{"targets": ["spiral winding"], "activation": "swiglu", "num_experts": 8, "patch_size": [8, 8], "precondition_frequency": 50, "max_precond_dim": 1024, "one_sided": false, "adamw_lr_other_params": 0.00082, "steps": 12300, "final_lr_fraction": 0.05}
Rows from block 3 of a small class-conditioned image flow-matching model, named by matrix and row number. Rows with one number within an expert belong to one neuron, the router's apart. Each number is 50 + 15 x the weight over its row's rms, rounded and kept within 0 to 99. All counts start at 0. After the name is the row's rms in percent of the matrix's.
Before each expert's rows are labels from the 100 images, of 14848 (inputs lightly noised), where the router gives the expert most weight on average: "top examples" is what is common among them. Only what is clearly more common there than usual is listed. The data: telescope images of galaxies (Galaxy Zoo DECaLS). In brackets: how many of the 100.
# router: slot weights (model.blocks.3.mlp.router.weight, 16x384, trained with AdamW), inputs 0-127
# gate: expert gate (model.blocks.3.mlp.gate, 8x96x384), inputs 0-127
# up: expert up (model.blocks.3.mlp.up, 8x96x384), inputs 0-127
# down: expert down (model.blocks.3.mlp.down, 8x384x96, transposed), outputs 0-127

# expert 2
top examples: roundness: round (52)
router.4 093:34 57 61 51 61 58 43 17 38 23 38 60 53 44 54 45 75 56 51 17 22 59 41 48 52 22 58 63 57 79 46 56 77 27 66 56 59 59 64 91 40 42 63 31 45 20 35 44 51 33 60 50 56 29 42 52 51 32 73 64 61 65 59 57 47 52 48 66 43 57 43 56 69 42 74 41 64 75 56 38 55 37 57 62 41 28 50 49 71 43 51 45 49 52 65 44 45 52 74 32 60 60 41 50 10 54 46 47 64 46 70 28 61 41 47 60 39 38 47 24 57 31 40 20 48 60 47 55
router.5 098:48 32 57 44 31 35 63 58 64 54 73 57 38 39 28 41 31 41 63 28 56 57 50 19 68 58 43 47 53 43 47 79 51 59 42 39 51 88 47 42 37 31 86 29 41 51 40 73 52 39 75 53 63 54 71 41 25 46 36 46 25 50 19 73 23 56 51 50 46 54 48 58 39 66 74 60 41 47 49 58 65 47 38 41 42 51 84 47 66 45 52 50 29 61 24 58 64 43 84 49 60 83 55 43 00 44 58 34 40 45 63 51 44 43 52 55 38 32 64 37 48 58 53 39 77 40 58 53
gate.0 105:66 65 46 40 40 71 46 80 32 55 49 42 50 56 47 74 27 42 30 32 33 32 36 55 29 47 67 49 44 51 47 70 60 67 56 64 31 54 40 63 71 48 53 71 57 36 46 61 54 42 74 52 63 41 55 31 40 55 56 54 57 05 33 37 25 48 53 52 57 41 53 59 15 53 27 43 44 49 45 52 45 75 32 73 46 60 51 72 68 40 82 55 37 43 53 55 35 52 58 47 51 56 58 67 23 59 50 56 56 37 58 23 66 63 62 35 68 50 69 19 21 48 67 32 63 53 41 68
up.0 113:65 54 43 32 38 84 61 61 36 49 43 48 41 59 40 68 47 20 37 39 28 40 35 60 33 51 64 37 36 41 74 70 59 70 58 63 33 54 36 66 60 41 51 73 40 43 59 64 62 48 68 58 38 34 61 55 36 53 73 68 59 00 40 38 36 36 60 42 55 60 50 44 05 57 30 37 44 46 44 33 50 74 33 56 49 60 49 61 75 46 74 43 31 48 50 61 28 54 51 57 57 60 64 64 36 61 45 50 53 31 32 31 53 55 58 52 65 32 45 18 27 51 70 41 51 35 47 67
down.0 108:35 64 55 42 42 56 62 65 58 72 45 62 51 63 59 71 76 38 54 41 98 56 16 45 55 42 49 50 87 66 61 24 42 60 35 42 30 66 24 22 50 47 58 50 81 34 44 59 13 36 39 73 50 41 61 25 44 38 50 53 45 62 63 95 74 50 42 57 33 58 48 45 26 41 44 63 33 48 40 29 66 57 71 27 51 42 40 84 77 51 44 48 50 65 37 54 65 38 32 68 57 21 54 23 66 64 70 58 68 57 33 66 67 64 54 48 34 58 61 46 68 31 60 67 44 84 48 62

# expert 1
top examples: shape: featured or disk (68); edge-on disk: no (66); bulge size: moderate (32)
router.2 092:46 28 38 58 29 24 60 64 45 57 66 49 72 34 50 53 47 54 44 59 52 59 37 43 27 13 55 62 48 48 33 54 62 45 35 48 84 54 38 51 58 50 70 33 28 49 44 57 73 30 38 38 58 58 62 40 56 61 52 64 66 70 67 51 60 56 39 45 68 53 33 37 79 51 64 82 47 69 31 25 62 58 50 54 29 72 54 31 48 35 29 59 41 62 53 37 53 31 33 63 63 48 44 53 48 52 22 62 43 14 43 37 60 28 29 49 55 51 66 39 49 11 22 55 41 41 57 50
router.3 093:45 30 59 45 29 07 43 60 52 44 71 48 58 40 40 58 51 41 54 42 31 88 44 74 36 26 54 53 71 36 62 54 92 50 60 35 63 70 15 51 55 42 82 32 51 49 11 62 42 29 36 62 60 53 68 63 47 57 69 64 50 41 66 52 59 47 48 61 55 59 59 51 36 42 54 45 35 64 53 37 39 78 54 35 64 42 57 69 39 57 42 55 32 45 59 71 55 57 39 45 40 62 78 34 48 37 80 67 56 46 61 41 65 54 41 45 40 66 72 53 53 19 63 53 38 45 36 46
gate.0 144:20 33 53 42 55 36 36 64 64 62 55 57 52 48 64 72 63 33 46 57 29 75 35 55 61 53 55 49 68 34 52 53 60 77 26 55 50 38 62 55 55 52 73 08 54 88 39 50 15 52 61 34 44 53 59 58 31 45 41 29 51 52 50 68 32 56 62 72 58 48 40 52 33 74 70 60 19 31 51 49 64 61 34 44 73 55 68 68 30 35 45 51 37 30 66 59 34 62 48 51 42 50 56 37 27 61 40 44 48 60 60 46 59 49 39 19 84 46 57 67 50 47 75 46 52 48 56 34
up.0 112:19 34 36 23 53 16 51 89 46 56 51 37 35 41 59 61 39 38 38 70 37 49 39 50 52 54 32 51 14 25 43 73 45 47 55 45 48 55 31 41 50 38 66 37 43 54 44 50 60 62 64 25 48 40 30 26 38 51 55 72 63 48 52 43 43 60 45 52 50 58 74 25 57 57 30 56 47 60 53 40 53 35 42 57 40 38 47 42 26 42 26 35 33 51 36 59 77 36 44 85 47 54 46 58 28 49 31 70 38 61 49 53 62 40 32 30 43 20 24 42 29 55 38 81 65 53 51 45
down.0 119:76 74 38 32 36 46 32 42 53 31 57 53 47 29 04 60 50 51 80 48 57 76 23 38 52 55 57 53 41 69 53 47 52 45 27 83 39 53 33 80 28 75 46 42 48 36 60 29 56 82 46 44 18 43 61 54 60 43 46 71 31 51 47 55 39 59 40 37 52 59 36 55 40 55 32 43 48 57 44 45 46 52 49 58 68 48 49 52 57 16 49 05 59 48 67 42 67 54 45 59 56 56 49 75 45 52 41 34 63 42 73 40 53 53 44 51 26 52 59 62 25 56 31 23 46 20 46 50

# expert 5
top examples: roundness: round (54)
router.10 094:47 44 43 50 58 55 50 52 27 38 48 66 61 27 58 54 81 23 54 30 55 62 47 59 60 38 49 75 41 52 53 34 50 40 74 32 55 58 38 68 49 52 57 23 46 76 32 47 29 63 41 56 66 52 60 18 51 43 35 71 43 41 70 71 69 37 51 65 45 35 52 60 51 42 59 69 50 63 76 44 18 47 48 58 39 58 30 69 34 38 23 62 56 36 72 64 33 45 32 60 56 33 47 32 52 31 45 94 55 30 53 60 27 61 50 53 52 65 44 55 50 53 45 45 45 63 42 59
router.11 098:46 27 57 67 39 58 72 65 46 43 36 52 73 44 74 75 41 32 49 39 57 25 45 74 37 50 43 55 56 47 49 67 48 52 85 25 39 63 47 29 39 43 41 39 53 77 40 13 34 57 52 64 34 44 45 44 61 53 06 84 21 80 68 75 59 67 16 30 42 42 56 37 36 43 33 54 75 87 72 43 23 30 47 40 64 36 48 51 60 59 44 39 64 56 29 69 59 40 52 53 47 41 66 41 69 45 25 73 63 25 40 87 45 35 56 41 52 49 26 81 37 37 52 77 39 41 54 66
gate.0 062:63 53 28 38 77 33 72 58 75 39 55 64 43 43 36 72 63 55 29 00 57 50 51 45 64 19 25 48 36 57 79 46 54 49 29 48 35 34 74 41 55 18 64 37 58 40 49 53 56 61 14 76 56 53 37 47 74 30 47 58 30 79 57 30 57 63 67 60 52 35 50 41 86 53 33 35 71 39 78 47 22 42 41 48 38 68 46 33 45 59 66 39 50 77 37 53 54 47 59 55 32 36 46 47 35 45 70 43 62 37 43 83 28 36 53 43 33 29 58 43 54 49 59 36 49 52 48 59
up.0 079:61 11 30 70 58 53 83 44 84 54 36 51 49 58 61 34 49 75 42 42 00 36 58 45 43 22 43 54 53 56 63 42 44 44 35 63 13 83 41 49 64 34 61 23 35 19 36 29 56 67 37 77 62 43 67 50 98 56 53 53 37 80 54 53 38 61 53 27 54 41 39 08 55 50 31 42 39 42 63 49 52 42 48 46 46 29 47 75 24 64 59 35 71 51 41 34 66 40 50 54 45 59 65 35 25 43 58 52 55 41 55 99 32 41 53 40 32 77 70 37 54 56 44 50 29 19 34 53
down.0 084:42 49 39 45 61 48 56 39 52 49 36 40 30 19 67 58 36 38 50 51 77 62 68 21 63 53 73 37 59 62 69 54 46 60 39 53 51 37 47 23 84 43 60 59 69 22 41 58 75 73 65 73 43 43 40 79 54 54 75 58 62 35 50 28 53 37 46 34 42 68 52 56 90 62 47 28 79 45 78 57 58 38 44 85 59 50 48 68 30 50 67 25 66 41 65 38 50 48 35 41 65 50 24 31 38 30 49 50 47 49 46 73 60 40 45 47 31 52 22 44 41 43 55 77 40 71 64 76

# expert 3
top examples: shape: star or artifact (41)
router.6 104:49 37 21 57 57 18 60 41 36 84 48 79 42 54 48 31 38 32 54 46 39 40 33 56 58 49 59 78 30 37 25 34 58 73 70 48 56 34 52 54 41 56 42 43 44 48 48 47 23 70 42 60 37 67 38 78 39 49 65 56 67 48 47 39 58 52 59 38 42 22 54 55 65 53 51 49 62 53 51 25 20 53 68 79 33 64 64 49 42 58 48 20 52 32 66 33 51 31 65 75 54 60 76 55 58 51 64 34 58 67 45 63 33 27 78 76 49 35 41 35 52 41 51 28 34 58 62 30
router.7 103:42 60 60 51 64 55 72 35 31 66 59 43 41 74 52 11 42 33 50 40 51 77 65 63 72 26 49 43 54 22 33 41 56 41 37 67 56 47 53 56 61 52 41 68 44 48 39 67 62 54 71 51 39 65 59 40 85 40 54 60 34 34 42 64 43 43 47 43 42 50 52 76 65 41 48 44 41 58 54 24 48 72 39 36 76 65 62 49 35 48 57 51 26 50 41 46 33 60 50 62 24 68 70 41 53 34 59 63 54 43 45 38 53 48 36 46 16 56 44 41 43 39 50 50 30 45 50 24
gate.0 091:62 61 45 61 37 54 54 49 42 50 43 44 42 49 47 86 81 68 45 30 27 38 71 50 44 39 37 44 29 46 49 54 64 28 57 43 48 44 46 68 54 51 55 39 42 57 55 53 48 53 52 58 85 60 49 39 54 44 46 22 46 74 42 69 42 67 52 40 31 31 42 43 31 60 59 46 37 23 41 30 47 46 55 63 45 65 35 56 36 23 60 46 45 63 57 33 59 44 77 70 48 58 69 62 17 38 34 54 40 60 59 42 81 39 43 66 55 57 53 41 25 74 50 65 48 48 54 70
up.0 101:69 39 63 77 42 44 51 79 39 57 59 31 35 51 79 58 43 41 44 91 39 38 41 53 45 80 74 37 33 53 67 60 69 75 50 38 45 42 73 76 58 54 27 18 47 74 44 63 48 29 46 47 29 39 39 65 51 36 35 48 58 23 30 36 40 31 36 50 57 58 39 77 47 49 59 65 43 40 60 52 35 44 58 61 84 26 46 47 59 75 77 54 51 49 51 32 59 71 39 41 38 58 38 74 57 42 85 44 19 43 26 29 41 57 33 59 53 56 38 55 58 26 40 50 31 40 54 52
down.0 096:43 42 66 43 40 36 65 30 55 51 63 47 46 42 36 45 24 44 53 53 44 50 71 54 36 38 44 53 26 68 39 40 31 52 43 78 61 78 47 59 49 52 41 34 37 16 82 86 29 29 29 44 29 32 31 68 28 38 49 68 47 29 50 46 38 63 60 60 36 50 44 58 58 32 44 49 64 51 63 79 67 53 30 94 60 41 39 45 28 50 45 71 56 59 49 50 36 50 25 43 16 32 44 49 54 47 64 49 31 58 60 60 28 48 60 47 65 59 51 56 28 38 24 49 41 40 32 52