From a checkpoint of a small class-conditioned image flow-matching model.
Training: soap at rate 0.0013, batches of 256.
Rows from block 2 of a small class-conditioned image flow-matching model, named by matrix and row number. Rows with one number belong to one neuron. Each number is 128 + 32 x the weight over its row's rms, rounded and kept within 0 to 255. All counts start at 0. Numbers have three digits each. After the name is the row's rms in percent of the matrix's.
After each neuron's rows are labels from the 100 images, of 14848 (inputs lightly noised), where the neuron reaches its largest size: "patch colour" is the nearest of a few named colours to the mean colour under the peak. Only what is clearly more common there than usual is listed. The data: telescope images of galaxies (Galaxy Zoo DECaLS). In brackets: how many of the 100.
# gate: MLP gate (model.blocks.2.mlp.gate.weight, 768x384), inputs 0-95
# fc1: MLP up (model.blocks.2.mlp.fc1.weight, 768x384), inputs 0-95
# fc2: MLP down (model.blocks.2.mlp.fc2.weight, 384x768, transposed), outputs 0-95

gate.500 081:086076115137087097090139095060124166172110126170178152158143122135080136127054160155103156118089138184127149114126162124182182164141132095157158111111133114107075099187094117144174135090177156173110085055142160098155086153094080069159083092120071108150119161108114110113117166149159170134
fc1.500 087:172061116115154122151141140109147101130118104078151184084056120145088058127144082120129177130107182109154155149107144133031153205135093182177143083158130108092154083094154210136164101130111114087119089085162133129081125120140207132101163124118172161160109151176118151111152142116139095117
fc2.500 091:166137126115095085157144148169128085116145085086106085102136167146127150153130082097163129144166076160139114122174145130102097109106092135146184099177074124174139091096125146097126120125115120149086123185121166144027152107114097097147190140109184096135149083128084101120185166114113128162
patch colour: grey (51)

gate.448 096:090146164158161167136126162087135125067101106151180132138136075161172177134145165150172128158075141121110154140105130157113051189117123125110082134186110107110086108132138106088138112168108164155104108112149153090165141079132129138134128121172119168120073103156168168137196117154147188108
fc1.448 098:107069101142129118148125103139117155205209065070110100145141135133124128134131129112085098044142079146118139134118154155131116091094131127097124103117125133136165097137126160204117133129093078118196143116123097215141135157135112110105126144129098120144148169104148096119150110106122099104
fc2.448 102:107042117143103152165118076117133129160108165181107112151099062156091106114075148152100146119130189090084117112119195188101098121156098155133149069146150083109097141141081096122116073162151149169086075121124125143127124150168173156129157099110137171101117108119131162152135102141134166104
patch colour: grey (44)

gate.426 059:107131184159149183140158165196140092135114101133098134105160124173188187144134093151119134124162125129135151129180115161104032088157096112091129147101134114114107143143149130171161128114088141092149210117138144177133188112099105176113185146142122120173142153118086113087131174182097175045
fc1.426 096:109118131122129102176133025119147106053153155141142158141140134078066144053143104116136118111089112155110117121077131113150128189125131100114137041126127176123128135115126149143119149121149141147119135135107107035128159130134140100106179094137138127107102126124130156159146131030131206173
fc2.426 082:134099186109147148126184127134153123077082169084150130135115102152168060182142134146118143139198104130109112099194106129078118106165146098132114174141155095104155132118107133151121171134171110111150086139192109138165090122144127121139112107116171167135102153162135107117152150143122168167
patch colour: white (57); grey (41)

gate.352 091:084122140142168129121131137149119164150178165136119144138220149104106121123163127086174132104148132125139165086181125145122058114106178093160146173107193127093179183127144138154127131107170139147130048108109103053093105139109123188102140082124178113118127082121186054124152122133137119140
fc1.352 076:120148089208132093071128165117126121087081123155107117045054088091133107173111101184136159168076127153129059111146150053118147085164105142125139134109133139160067123075132114078149143108054139160111196145151132124186117114210106090145115137105115137136094149123084144132161111123122134079
fc2.352 095:130150134069145141145094143111137161058151066107176166159082188123113137153146126108098104122148161164092217075138163117154118086101093103141135158161077126136131119135081100102141109123144122132170105129131132131121062129098168102058153153105176180157052078137149104089148107129112143086
patch colour: grey (78)

gate.706 092:116124085093075110107081167108146138092025163100144099158100135127115149135062079090118158163153150212108097096112113213142086184130168137131147210088126104120112139103154130121117144077095120106113157181118114102164129133170175108108102128150120094129111057142136105139140095165159184106
fc1.706 108:110064161169110111105092160148115137102120200125130135121156116126147140177167142111154104117143132099121095094043127175098129149064089095113141112101119061062150113119168131099160119098143127104180124131113119144228109108212109147125116082128131144138115073191109174070114148078186152104
fc2.706 109:126161183159143091114164128165119077142137076157094153137057157157117160139114093176130173062142122152096141125129151110070132145149154144151110139089136093124160150172153150114081162100166191160191143129187101075191140158100182146098209071145132152193112104139132165151125212152165118078
patch colour: grey (79)

gate.489 059:126164150119164135195123132096118129169136129121145130127137117102167121116116144202137144085130111103148154158151084128107068129148100097091124136133119132047082093152154143133148097117129164141120091067180164135109148173092096226148163117149142132142176159147121090178097175172144107147
fc1.489 094:072119136143118132110127132106138097112139126152172159137149173063114122150093184134098163155186129138125206106130118085135177092129173126207133140091203157172164104110130088157134139116182159136143119123133211079125167155098142120171125134144162124151126113106128136139106119103135149141
fc2.489 086:163081109137173159150144180178132124106082103152136102096070097130077124113107076149118142133116161113116070162168085113130066103155191101131168117126180107096126156154131109138103131112191130112093087169117171086145100138105140112087156118075176141123105086080124118129202169114113145112
patch colour: white (44); grey (40)

gate.558 085:087078111127098185110164142104167111093099133143118081128143121109151138066070108079155145109198084147108167160139120101154122139164149105122130137151111097134149141133152151141136106068118167149129066189122131108134154082162140197120119065147091116103097087133154167215125137122159094182
fc1.558 097:157128154122101153127139137121135130129150129097153109116155177199132163122120064181160119085111103110137125081173106140169114125127138100140158163135080088103146138169171186206157135111149083119135105108086125162111086143075106147092124097107082157104095062103127124140091125166151121167
fc2.558 091:136112132057070055135150118113113115100116114159094042100153126062100121104116185132090111149113124127081177200104120157153127073111097170067082152083119104138085187109154134139143129150092141196049113127065090101103073134117170108154175084131118098128083128092121102109116120127127154075
patch colour: grey (49)

gate.355 101:192195126124075093091104150100132156139102152055128130085188100110160189127067117130077161145103123149122077118177074081162104121097132157176116142152109140133106133135136088161134127182099148119159100169173074124063067067132131131137161112129132120107135101067141088133135138164126094122
fc1.355 097:153103089118084089094129139122112158099133149067122099082176145083147160124117059159115129160130114140096094103118105151146065171121187118140146070193146144154099071142157135185160153208103117148113101187125129133063087070137124143128125075167105172182127098052216126106131160149114134137
fc2.355 092:167136116130116175121190122083133092127046137071080079109165115152127130117086151104117142145142100089089198129118131148165098126114127118105138124117185124146145113128167139136148181158107095184142054161136149136103095096164099080138077093131122101145103150167121132133100143178104157099
patch colour: grey (60)

gate.488 084:099101113184120114101127124088163152140118116114102101130116117095115107102084089080065126159160099159159084099142083086147139119176069168107149129167148179148109109149114119116158148111122129149088130101213115139131167034129119128150158110094164129118074116138191135130146177087091126118
fc1.488 091:200159186127106155173144098192106102092146136112116130150120086116093212130142165150203131088105107094143121158113216171094139155093150166120154143132141123165135154137105102139094116112145139196163145129099137109115119229129112122134112095112119121114130120129085104160053091162137111134
fc2.488 100:188144115119094107144084146117188090092254118173087100116155154146124182142132097110127124130176149136167096101088168069116152153099054073152150122120156143141122065068151148104079176037130087171126102090097153171155122146130175142148099120233149061095136186122085233153111117129114105139
patch colour: grey (95)

gate.137 094:119096076161113146134165113137104154188169162134131120161161143143142169148094212134150118175086145116108143140121126134179064118176142186180094147122085129135189116075124221132115153080158152038131123099099105184150129155114077093166133106133137166119193096078164107164193113105202141104
fc1.137 093:122115108175110114154192140143123134137115119066170122082152153111159159184153080102107147102138097143153083110087128098100056162080151170123084137138163137134154159068140141089134098076165129121078158178154143121197162063110099121144129082163155102089101132202155130144170181047154211169
fc2.137 097:163124066154072105111121137161139091134164100099063206179164093153152153135059067197108161174141165158075132127128089095149110141133149137174134106100073167155177088141176099162094171143119112197056112150163126144085145079126089144139082113117162116145136215115146141145125147130151075147
patch colour: grey (50)

gate.56 078:119126117108140121173121127151108167123103154126134149148166148149101116120097070124134148137117136139137138120095156124082094116135183083098169158089144132024125120165132155117143099125159103148153109128127124136092164177142121128104105171047212114150198165104142097099085147154056117141
fc1.56 099:150115165117120107090123169119114135101125073083137130087113103143160157088138132131136220140137125101091135095156128092147107128172121116140098093132143152099123170122165129099139127088087138119140185114061102099126074106134126182115109124102076137126111149144172129088064125154172116170
fc2.56 101:166090110138148134034156127146145157057125074133109111113119129063138114159121204094125110186122140123108089195161104125123105113132131119156097155107159144173101117165189117095125119161089137103116102159072129135128211127172132133061140132106141125096107124128129124120168138077106185123
patch colour: grey (71)

gate.74 083:034153136153148122102142091132108125103158148059043148164149112140122095105166166119128085108175138127105135101108052139113118097085120027130164081171167122123041127056128084082104149118070147162098101171188126135101094150139121121177137122180158127120183174149108192178090106125064095178
fc1.74 094:082141148157142111073129179153113119163147114094092145121181144124128101112102118115118157163207149084123163158140097124128122183080098193131089156142128083133133135121134136157087085177091121130159113108107112163074177187137151122181088129177148140122103171118090141149115137215143156098
fc2.74 101:111141118123086110179113156116129169083183158131174144076092197179141132100157100099118097087113121130143137159162096142129076105120123059119117150089094086105092112130074154129079148154118115150102151122172150129100142174053094103077161107096138184153180126089133124146133099106184171123
patch colour: white (66); grey (34)

gate.626 066:130117147160097138154109163120134125116147142138062122065172174236104145141142111155119127135104113154135153120151107122097120093127178078170152172145125152048106093169119125090091119114162097160164095148142116157119154147085116189113089119119141124170226147095167064151139162089166079110
fc1.626 095:107158117108125139149151101155130131082192150109124157255124131138185151126142133137101123153126173152145090157110142105182130080176080150077149128169136147103068153120091170137164138145116134156135097124138147060126128140110137105138156117122068128150096115171117140116172124111157141098
fc2.626 088:123148152130129089095136155100120061128099165183211101128132116111158141163177148084113078136188102076105137057072160133183172135103068091124096137099082110154079087120102142152159084067118132112095130122128130115089189173115141133220101142157102085155106154151096105094151150170117083103
patch colour: grey (67)

gate.290 088:113109094222149116096105146160169175074169127106158143140146123091164126113216127154088152157103076141171157115110102152120136167098167142105077182125059153075166094096147121057113136116131189101159091116129144160109137108104086128206130167128148114154124157120151182132091106110105123093
fc1.290 084:133090115150101122103114141156184156103188144131111131112154152108149141181198116126116177163127087153179100108119199122130141142116146108146052122110095197064178147098130149041075141079162094131102084111128171149080134139133081154169129137130139180159109096067209118126134167130091154087
fc2.290 108:139089152189093167154125166129106117147098164050106203120087112126121158220134147079072119140148171081068109124131120101080141144136174104160113055148106086186164156192133171110161102185135156136126066145086140130104161081095136157251084187125108142101090116138108090117097183081122117075
patch colour: white (67); grey (33)

gate.66 096:127095104095104175116145095124126117179122138165109151149138151129156125137067169146089116091122159094148164136130052138138115101082123165100155135145110091095144148103130153105128068099121119069125163127149141117162072121074150113083159111100085076109126134118150109095108104157144112133
fc1.66 093:094096176101088105169144126105164142143150085123150117101129104150136146073159155149111154124124182121186084157140096133071156119099138147073165150110099145112118190081142157168173120094081128084113128146138155136128066070174134105127149105085089157136112131108209100106115143161077144109
fc2.66 094:112136113124115096097111053166128104142113087116140118113144101193116132095113080115147140112082092210126086155112147134058174188171135210111083130118163144096078115145079150150118150122113149123133090145085167120155162151116116105143123143136152131080142099134129070184156181105167151109
patch colour: grey (87)

gate.454 095:127078141115119122099162135150159090135094118165189118151136156122100155144142109138201192138192141156202126079108168177165164147155137122144143127108163151124124086159097088130079154130102105140096160135110171151123191119123052107174120123131123159127089158079160160134108136135098183127
fc1.454 098:145136115152170139134072149076075158105127110114071093109146066139171109063122122109065106138156119127065127214127099041102112114084121107153111131136144087063103134104148160075191093124141162127175123107131136112137056158162133193120148115144114138127110063123099142152150118139135107166
fc2.454 105:126146125126103091163148154147089093156144118105126097136134152129150161150172170121177100093161117145103137151081083109109166127154138157089145124130094173106118051150122133121087142095117135110174140143109128110125155124163166127143110210089146121102119093075178126167171093142133120122
patch colour: grey (74)

gate.508 111:095168142141076109079139131125148145137138125120132112113148116149127163155069143109167129123106105112126104153182085111089173177151110124137106081140159068183151198167146149099119123030096156080163161148146119143161122119075115155127097155116132121121100119160116154132124114144103137166
fc1.508 103:126127091144100018112180130194142174117102156229155106109091144102152121132092125090177153103095110138125084170169120110059157108140111081105132115109133141125134091157146139129187103153099149094133166154136147135148099124120139104176100168141109065163101165124136114125140169132038135149
fc2.508 107:129189170106064090144101131127122120134110071209092126165068076065100168152131161092109137129145107143118182110129171123096124096117088112103178164110127216141156101102144195108061154138100161140068147132127097074144125134163121127121131130124077122147105105122183117129160164127152110130
patch colour: grey (88)