config.yaml
cond_dropout: 0.1
hidden_act: "swiglu"
fused_qkv: false
inner_norm: false
shared_expert: true
patch_size: [8, 8]
learning_rate: 0.0013
beta1: 0.95
max_precond_dim: 1024
one_sided: false
weight_decay: 0.09
adamw_weight_decay_other_params: 0
Rows from block 2, named by matrix and row number. Rows with one number belong to one neuron. Each number is 128 + 24 x the weight over its row's rms, rounded and kept within 0 to 255. All counts start at 0. After the name is the row's rms in percent of the matrix's.
# gate: MLP gate (model.blocks.2.mlp.gate.weight, 768x384), inputs 288-383
# fc1: MLP up (model.blocks.2.mlp.fc1.weight, 768x384), inputs 288-383
# fc2: MLP down (model.blocks.2.mlp.fc2.weight, 384x768, transposed), outputs 288-383
gate.679 109 [102 107 100 170 120 117 147 157 136 141 113 143 132 140 156 126 141 130 152 130  97 164 123  94 162 110 119 138 148 120 117 128  97 146  84 127 136 134 115  26 137 144 114 101 113 111 171 130 128 128 118 121 139 136 123 111 122 157 141 111 138 167  78 105 143 122 126 148 100 154  89 127 149 143  92 112 132 110 133 132  93 127 117 138  91  98 114 132 116  95 142 101 119 129 146 126]
gate.680 079 [ 99 146  97 134 128 143 117  97 125 112 128  93 157 174  89 150 143 111 110 128 133 124 131 165 114 144 182 158 141 133 125 162  94 145 125 147 157 141 156 110 135 140 113  75 110 126 112 116 117 118 194 104 135 107 118 163 124 115 124 166  79 164 122 132 137  95 131 107 150 110 130 107 123 118 118 106 119 109 117 134 122 167 133 138 122 132 179  92 111  98 119  96 139 122 143 123]
gate.681 092 [144 106 113 150 109 144 141 125 141 158 104 120 111 152 159 127 168 144 109  61 133 132 126 124 180 113 156 145 100 134  74 123 170 100 101 131 109 160 125 125 140 115 111  98 156 160 111 108 156 122 119 108 136 103 153 135 130 144  94 184  89 123 142 135 134 128 137 131 108 145 121 157 173 117 119 115 163 165 184 166 170 112 117 134 109 120 110 140 105 124 150 122 102 141 141  94]
gate.682 109 [103 128 140 123 147  82 132 111 125 120 138  73 147 126 114 155 184 103 158 121 128 121 146 117 122 119 112 121 140 146  94  95 128 142 115 105 155 141 115 175 140  89 116 117 199 175  81 119 123 131 115 104  80 123 118 131 177 151  92 124 128 153 104 100 180 144 126 137 118  97  75 125 111  95 114 125 126  87 100 116 118 134  98 114 170 151 153 124 125 121 108 149 118 126 186 128]
gate.683 086 [101 164 131 131 143 151 112 115  93 144 110  91 131 132 140 112 106 131 127 135 109 115 155 106 114 142 142 121 143 125 152 121 118 122 113 166 138  81 103 112 104 139 124 141 145 109 133 118  94  93 135 107 122 134 123 133 134 128 155 193 146 163  96 121 102 154 137 112 109 130 146  95 127  76 123 151 155  88 151 140 105  82  95 119 126 119 118 158 119 169  94 102 103 134 122 130]
fc1.679 106 [130  76 153 108 123 125 157 137 112 114 150 131 127 116  96 144 120 112 127 134 160 113 129 151 133 158 120 193 142 150 152 131 119 122 141 139 141  93 117 190 116 135 125 132 163 162  93 122 142 147 144 103  94 126 147 154 105 120 101  84  96 136 129 123 101 147 192 165 159 139 151 142 122 128 142 127 145 167 106  94 133 118 128 170 157 130 173 105 110 168 149 152 150  89 124 149]
fc1.680 081 [114 108 105 141 143 125 135 122 157 118 130 167 130 118 126 128 114 137 153 117 163 132 124 157 124 168 163 133 146 156 130 143  62  99 123 160 109 135 131 102 119 129 151 111 156 150 137 117 104 125 185 121 144 130 153 139 158 110 126 173  95 172 114 142 122  77 154 155 188  94 126 119 113 150 141  77 155 136 150 135 140 151 122 174 106 169 140 135 119 106 124 132 114 157 150 129]
fc1.681 089 [122 140  99  97 148 149 104 133 130 105 173 113 165  67 116  94  98 124 116 127 143 110 138 116 122 149 139 139 113 129 158 128 112 119  72 117 133 146 125 145 128 111 136 166 113 172 106 140 102 144 146 143 131 160 112 104 123  99 166 153 141 154 115 121 110 159 135 139 132 158 149  93 105 104 128 169 148  99  74 117 100  88 133 132 145 141 133 136 105 126 119 113 155 135 115 132]
fc1.682 098 [150 130 149 121 134  86 100 152 118 129 114  88 151 117 103 175 158 111 171  96  98 166 132 105 159 161 167 148  92 137 124  80 147 113 110  89 147 184 152 138 159  79 116 149 182 100  79 127 100 124 160 114  99 125 109  92 141 126  97 137 162 155  91 118 149  92 130 127 131 128  75 133 114 115 128 129 112  55 107 103 117 146 110 141 150 155 142 104 107 149 104 194 131 144 141 132]
fc1.683 078 [108  95 114 157 113 134 128 101  86 104 132  51 165 145  87 161 107 135 101 123 135 126  94 110 137 125 139 151 127 147 126 116  99 113 100 129 166  99 103 106 100 140 108 104 118 156 132 144 153 116  95  99 121 113 113 127 116 136 136 112 108 120  84  98  83 136 128 121 141 114 159 138 103 115 136 157 129 151 156 117 128  96 143 113 136 124 120 144  86 158 122 163 150 128 124 148]
fc2.679 097 [127 146 122 153 143 124 132  73 129 130 166  83 162  92  97 123 118 137 140 157 117 111 148 148 156 139 120 145 126  91 117 165 148 178 111 125  96 194 133 127 119 109 122  74 146  65 158 132 121 114 117 111  84 132 131 114 122 144 168 157 112 134 154 145 123 122 139 122 164 157 125 160 111 118 133 109 130 111 172 135 145 139 169 131 143  99  99 166 118 143 156 139  99 161 150 154]
fc2.680 083 [129 185 112 110 147 119 108 115 117 105 176 130 130  97 158 127 100 146 140 153  87 100 104  52 109  81 140 117 120 107 147 149 132 102 137 124 151 148  95  95 127 104 113 115 143 112 132 125 115 143 118 165 145 121 139 139 149 131 101 158 132 149 134 134 152 109 151 108 115 118 116 104 155 113 145 105 129 155 143 119 107 110 137 152 131 150 102 134 146 123 118 148 133 108 123 144]
fc2.681 106 [114 176 155 132 151 127 124 144 132 132 110 160 116 145 145 145 116  89 138 154 122 123  93 179 143  90 150 129 129 140 122 174 103 168 137 146 126 178 136 114 116 138 117 108 146  94 148 139  99 127 154 112 131 139  81 145  89  91 153  83 104 141 104 105 145 124 101 124 143 193 130  65 146 105 124 136 139 124 139 156 118 148 144 162 139 101 107 114 128 118 149 115 148 106 144 111]
fc2.682 098 [136 132 132  99  73 124 102  97  98 118 123  79 126 129 166 107 121 153 102 151 144 122 147 105 145 106  93 123 128 129 119 104 109 146 179 107 156 134 110  96 142  85 139 178 115 139 113 114 153 116 101 143 104 106 118 141 125 136 141 108 138 115 142 152 124 141 147 118 111 127 115 102 136 161 122 147 119 122 127 103 143  96  85 104 155 161 165 153 112 138 131 167 151 118 157 169]
fc2.683 082 [157 110 122 119 132 103 130  84 117 135 107 134 177 124 146 135 109 141 129 102 145 137 110 158  93 132 113 126 106 128 143 146 134 136 141 128 133 109  78 122 138 142 119 114 153 169 118 140 155 127 139 121 146 113 103 132 147 112 152 150 116 147 165 132 147 136 129  86 177 100 133 138 141 139  89  88 132 165 137 162 116 116 130 109 129 137 155 120 120 172 110  78 137 102 136 127]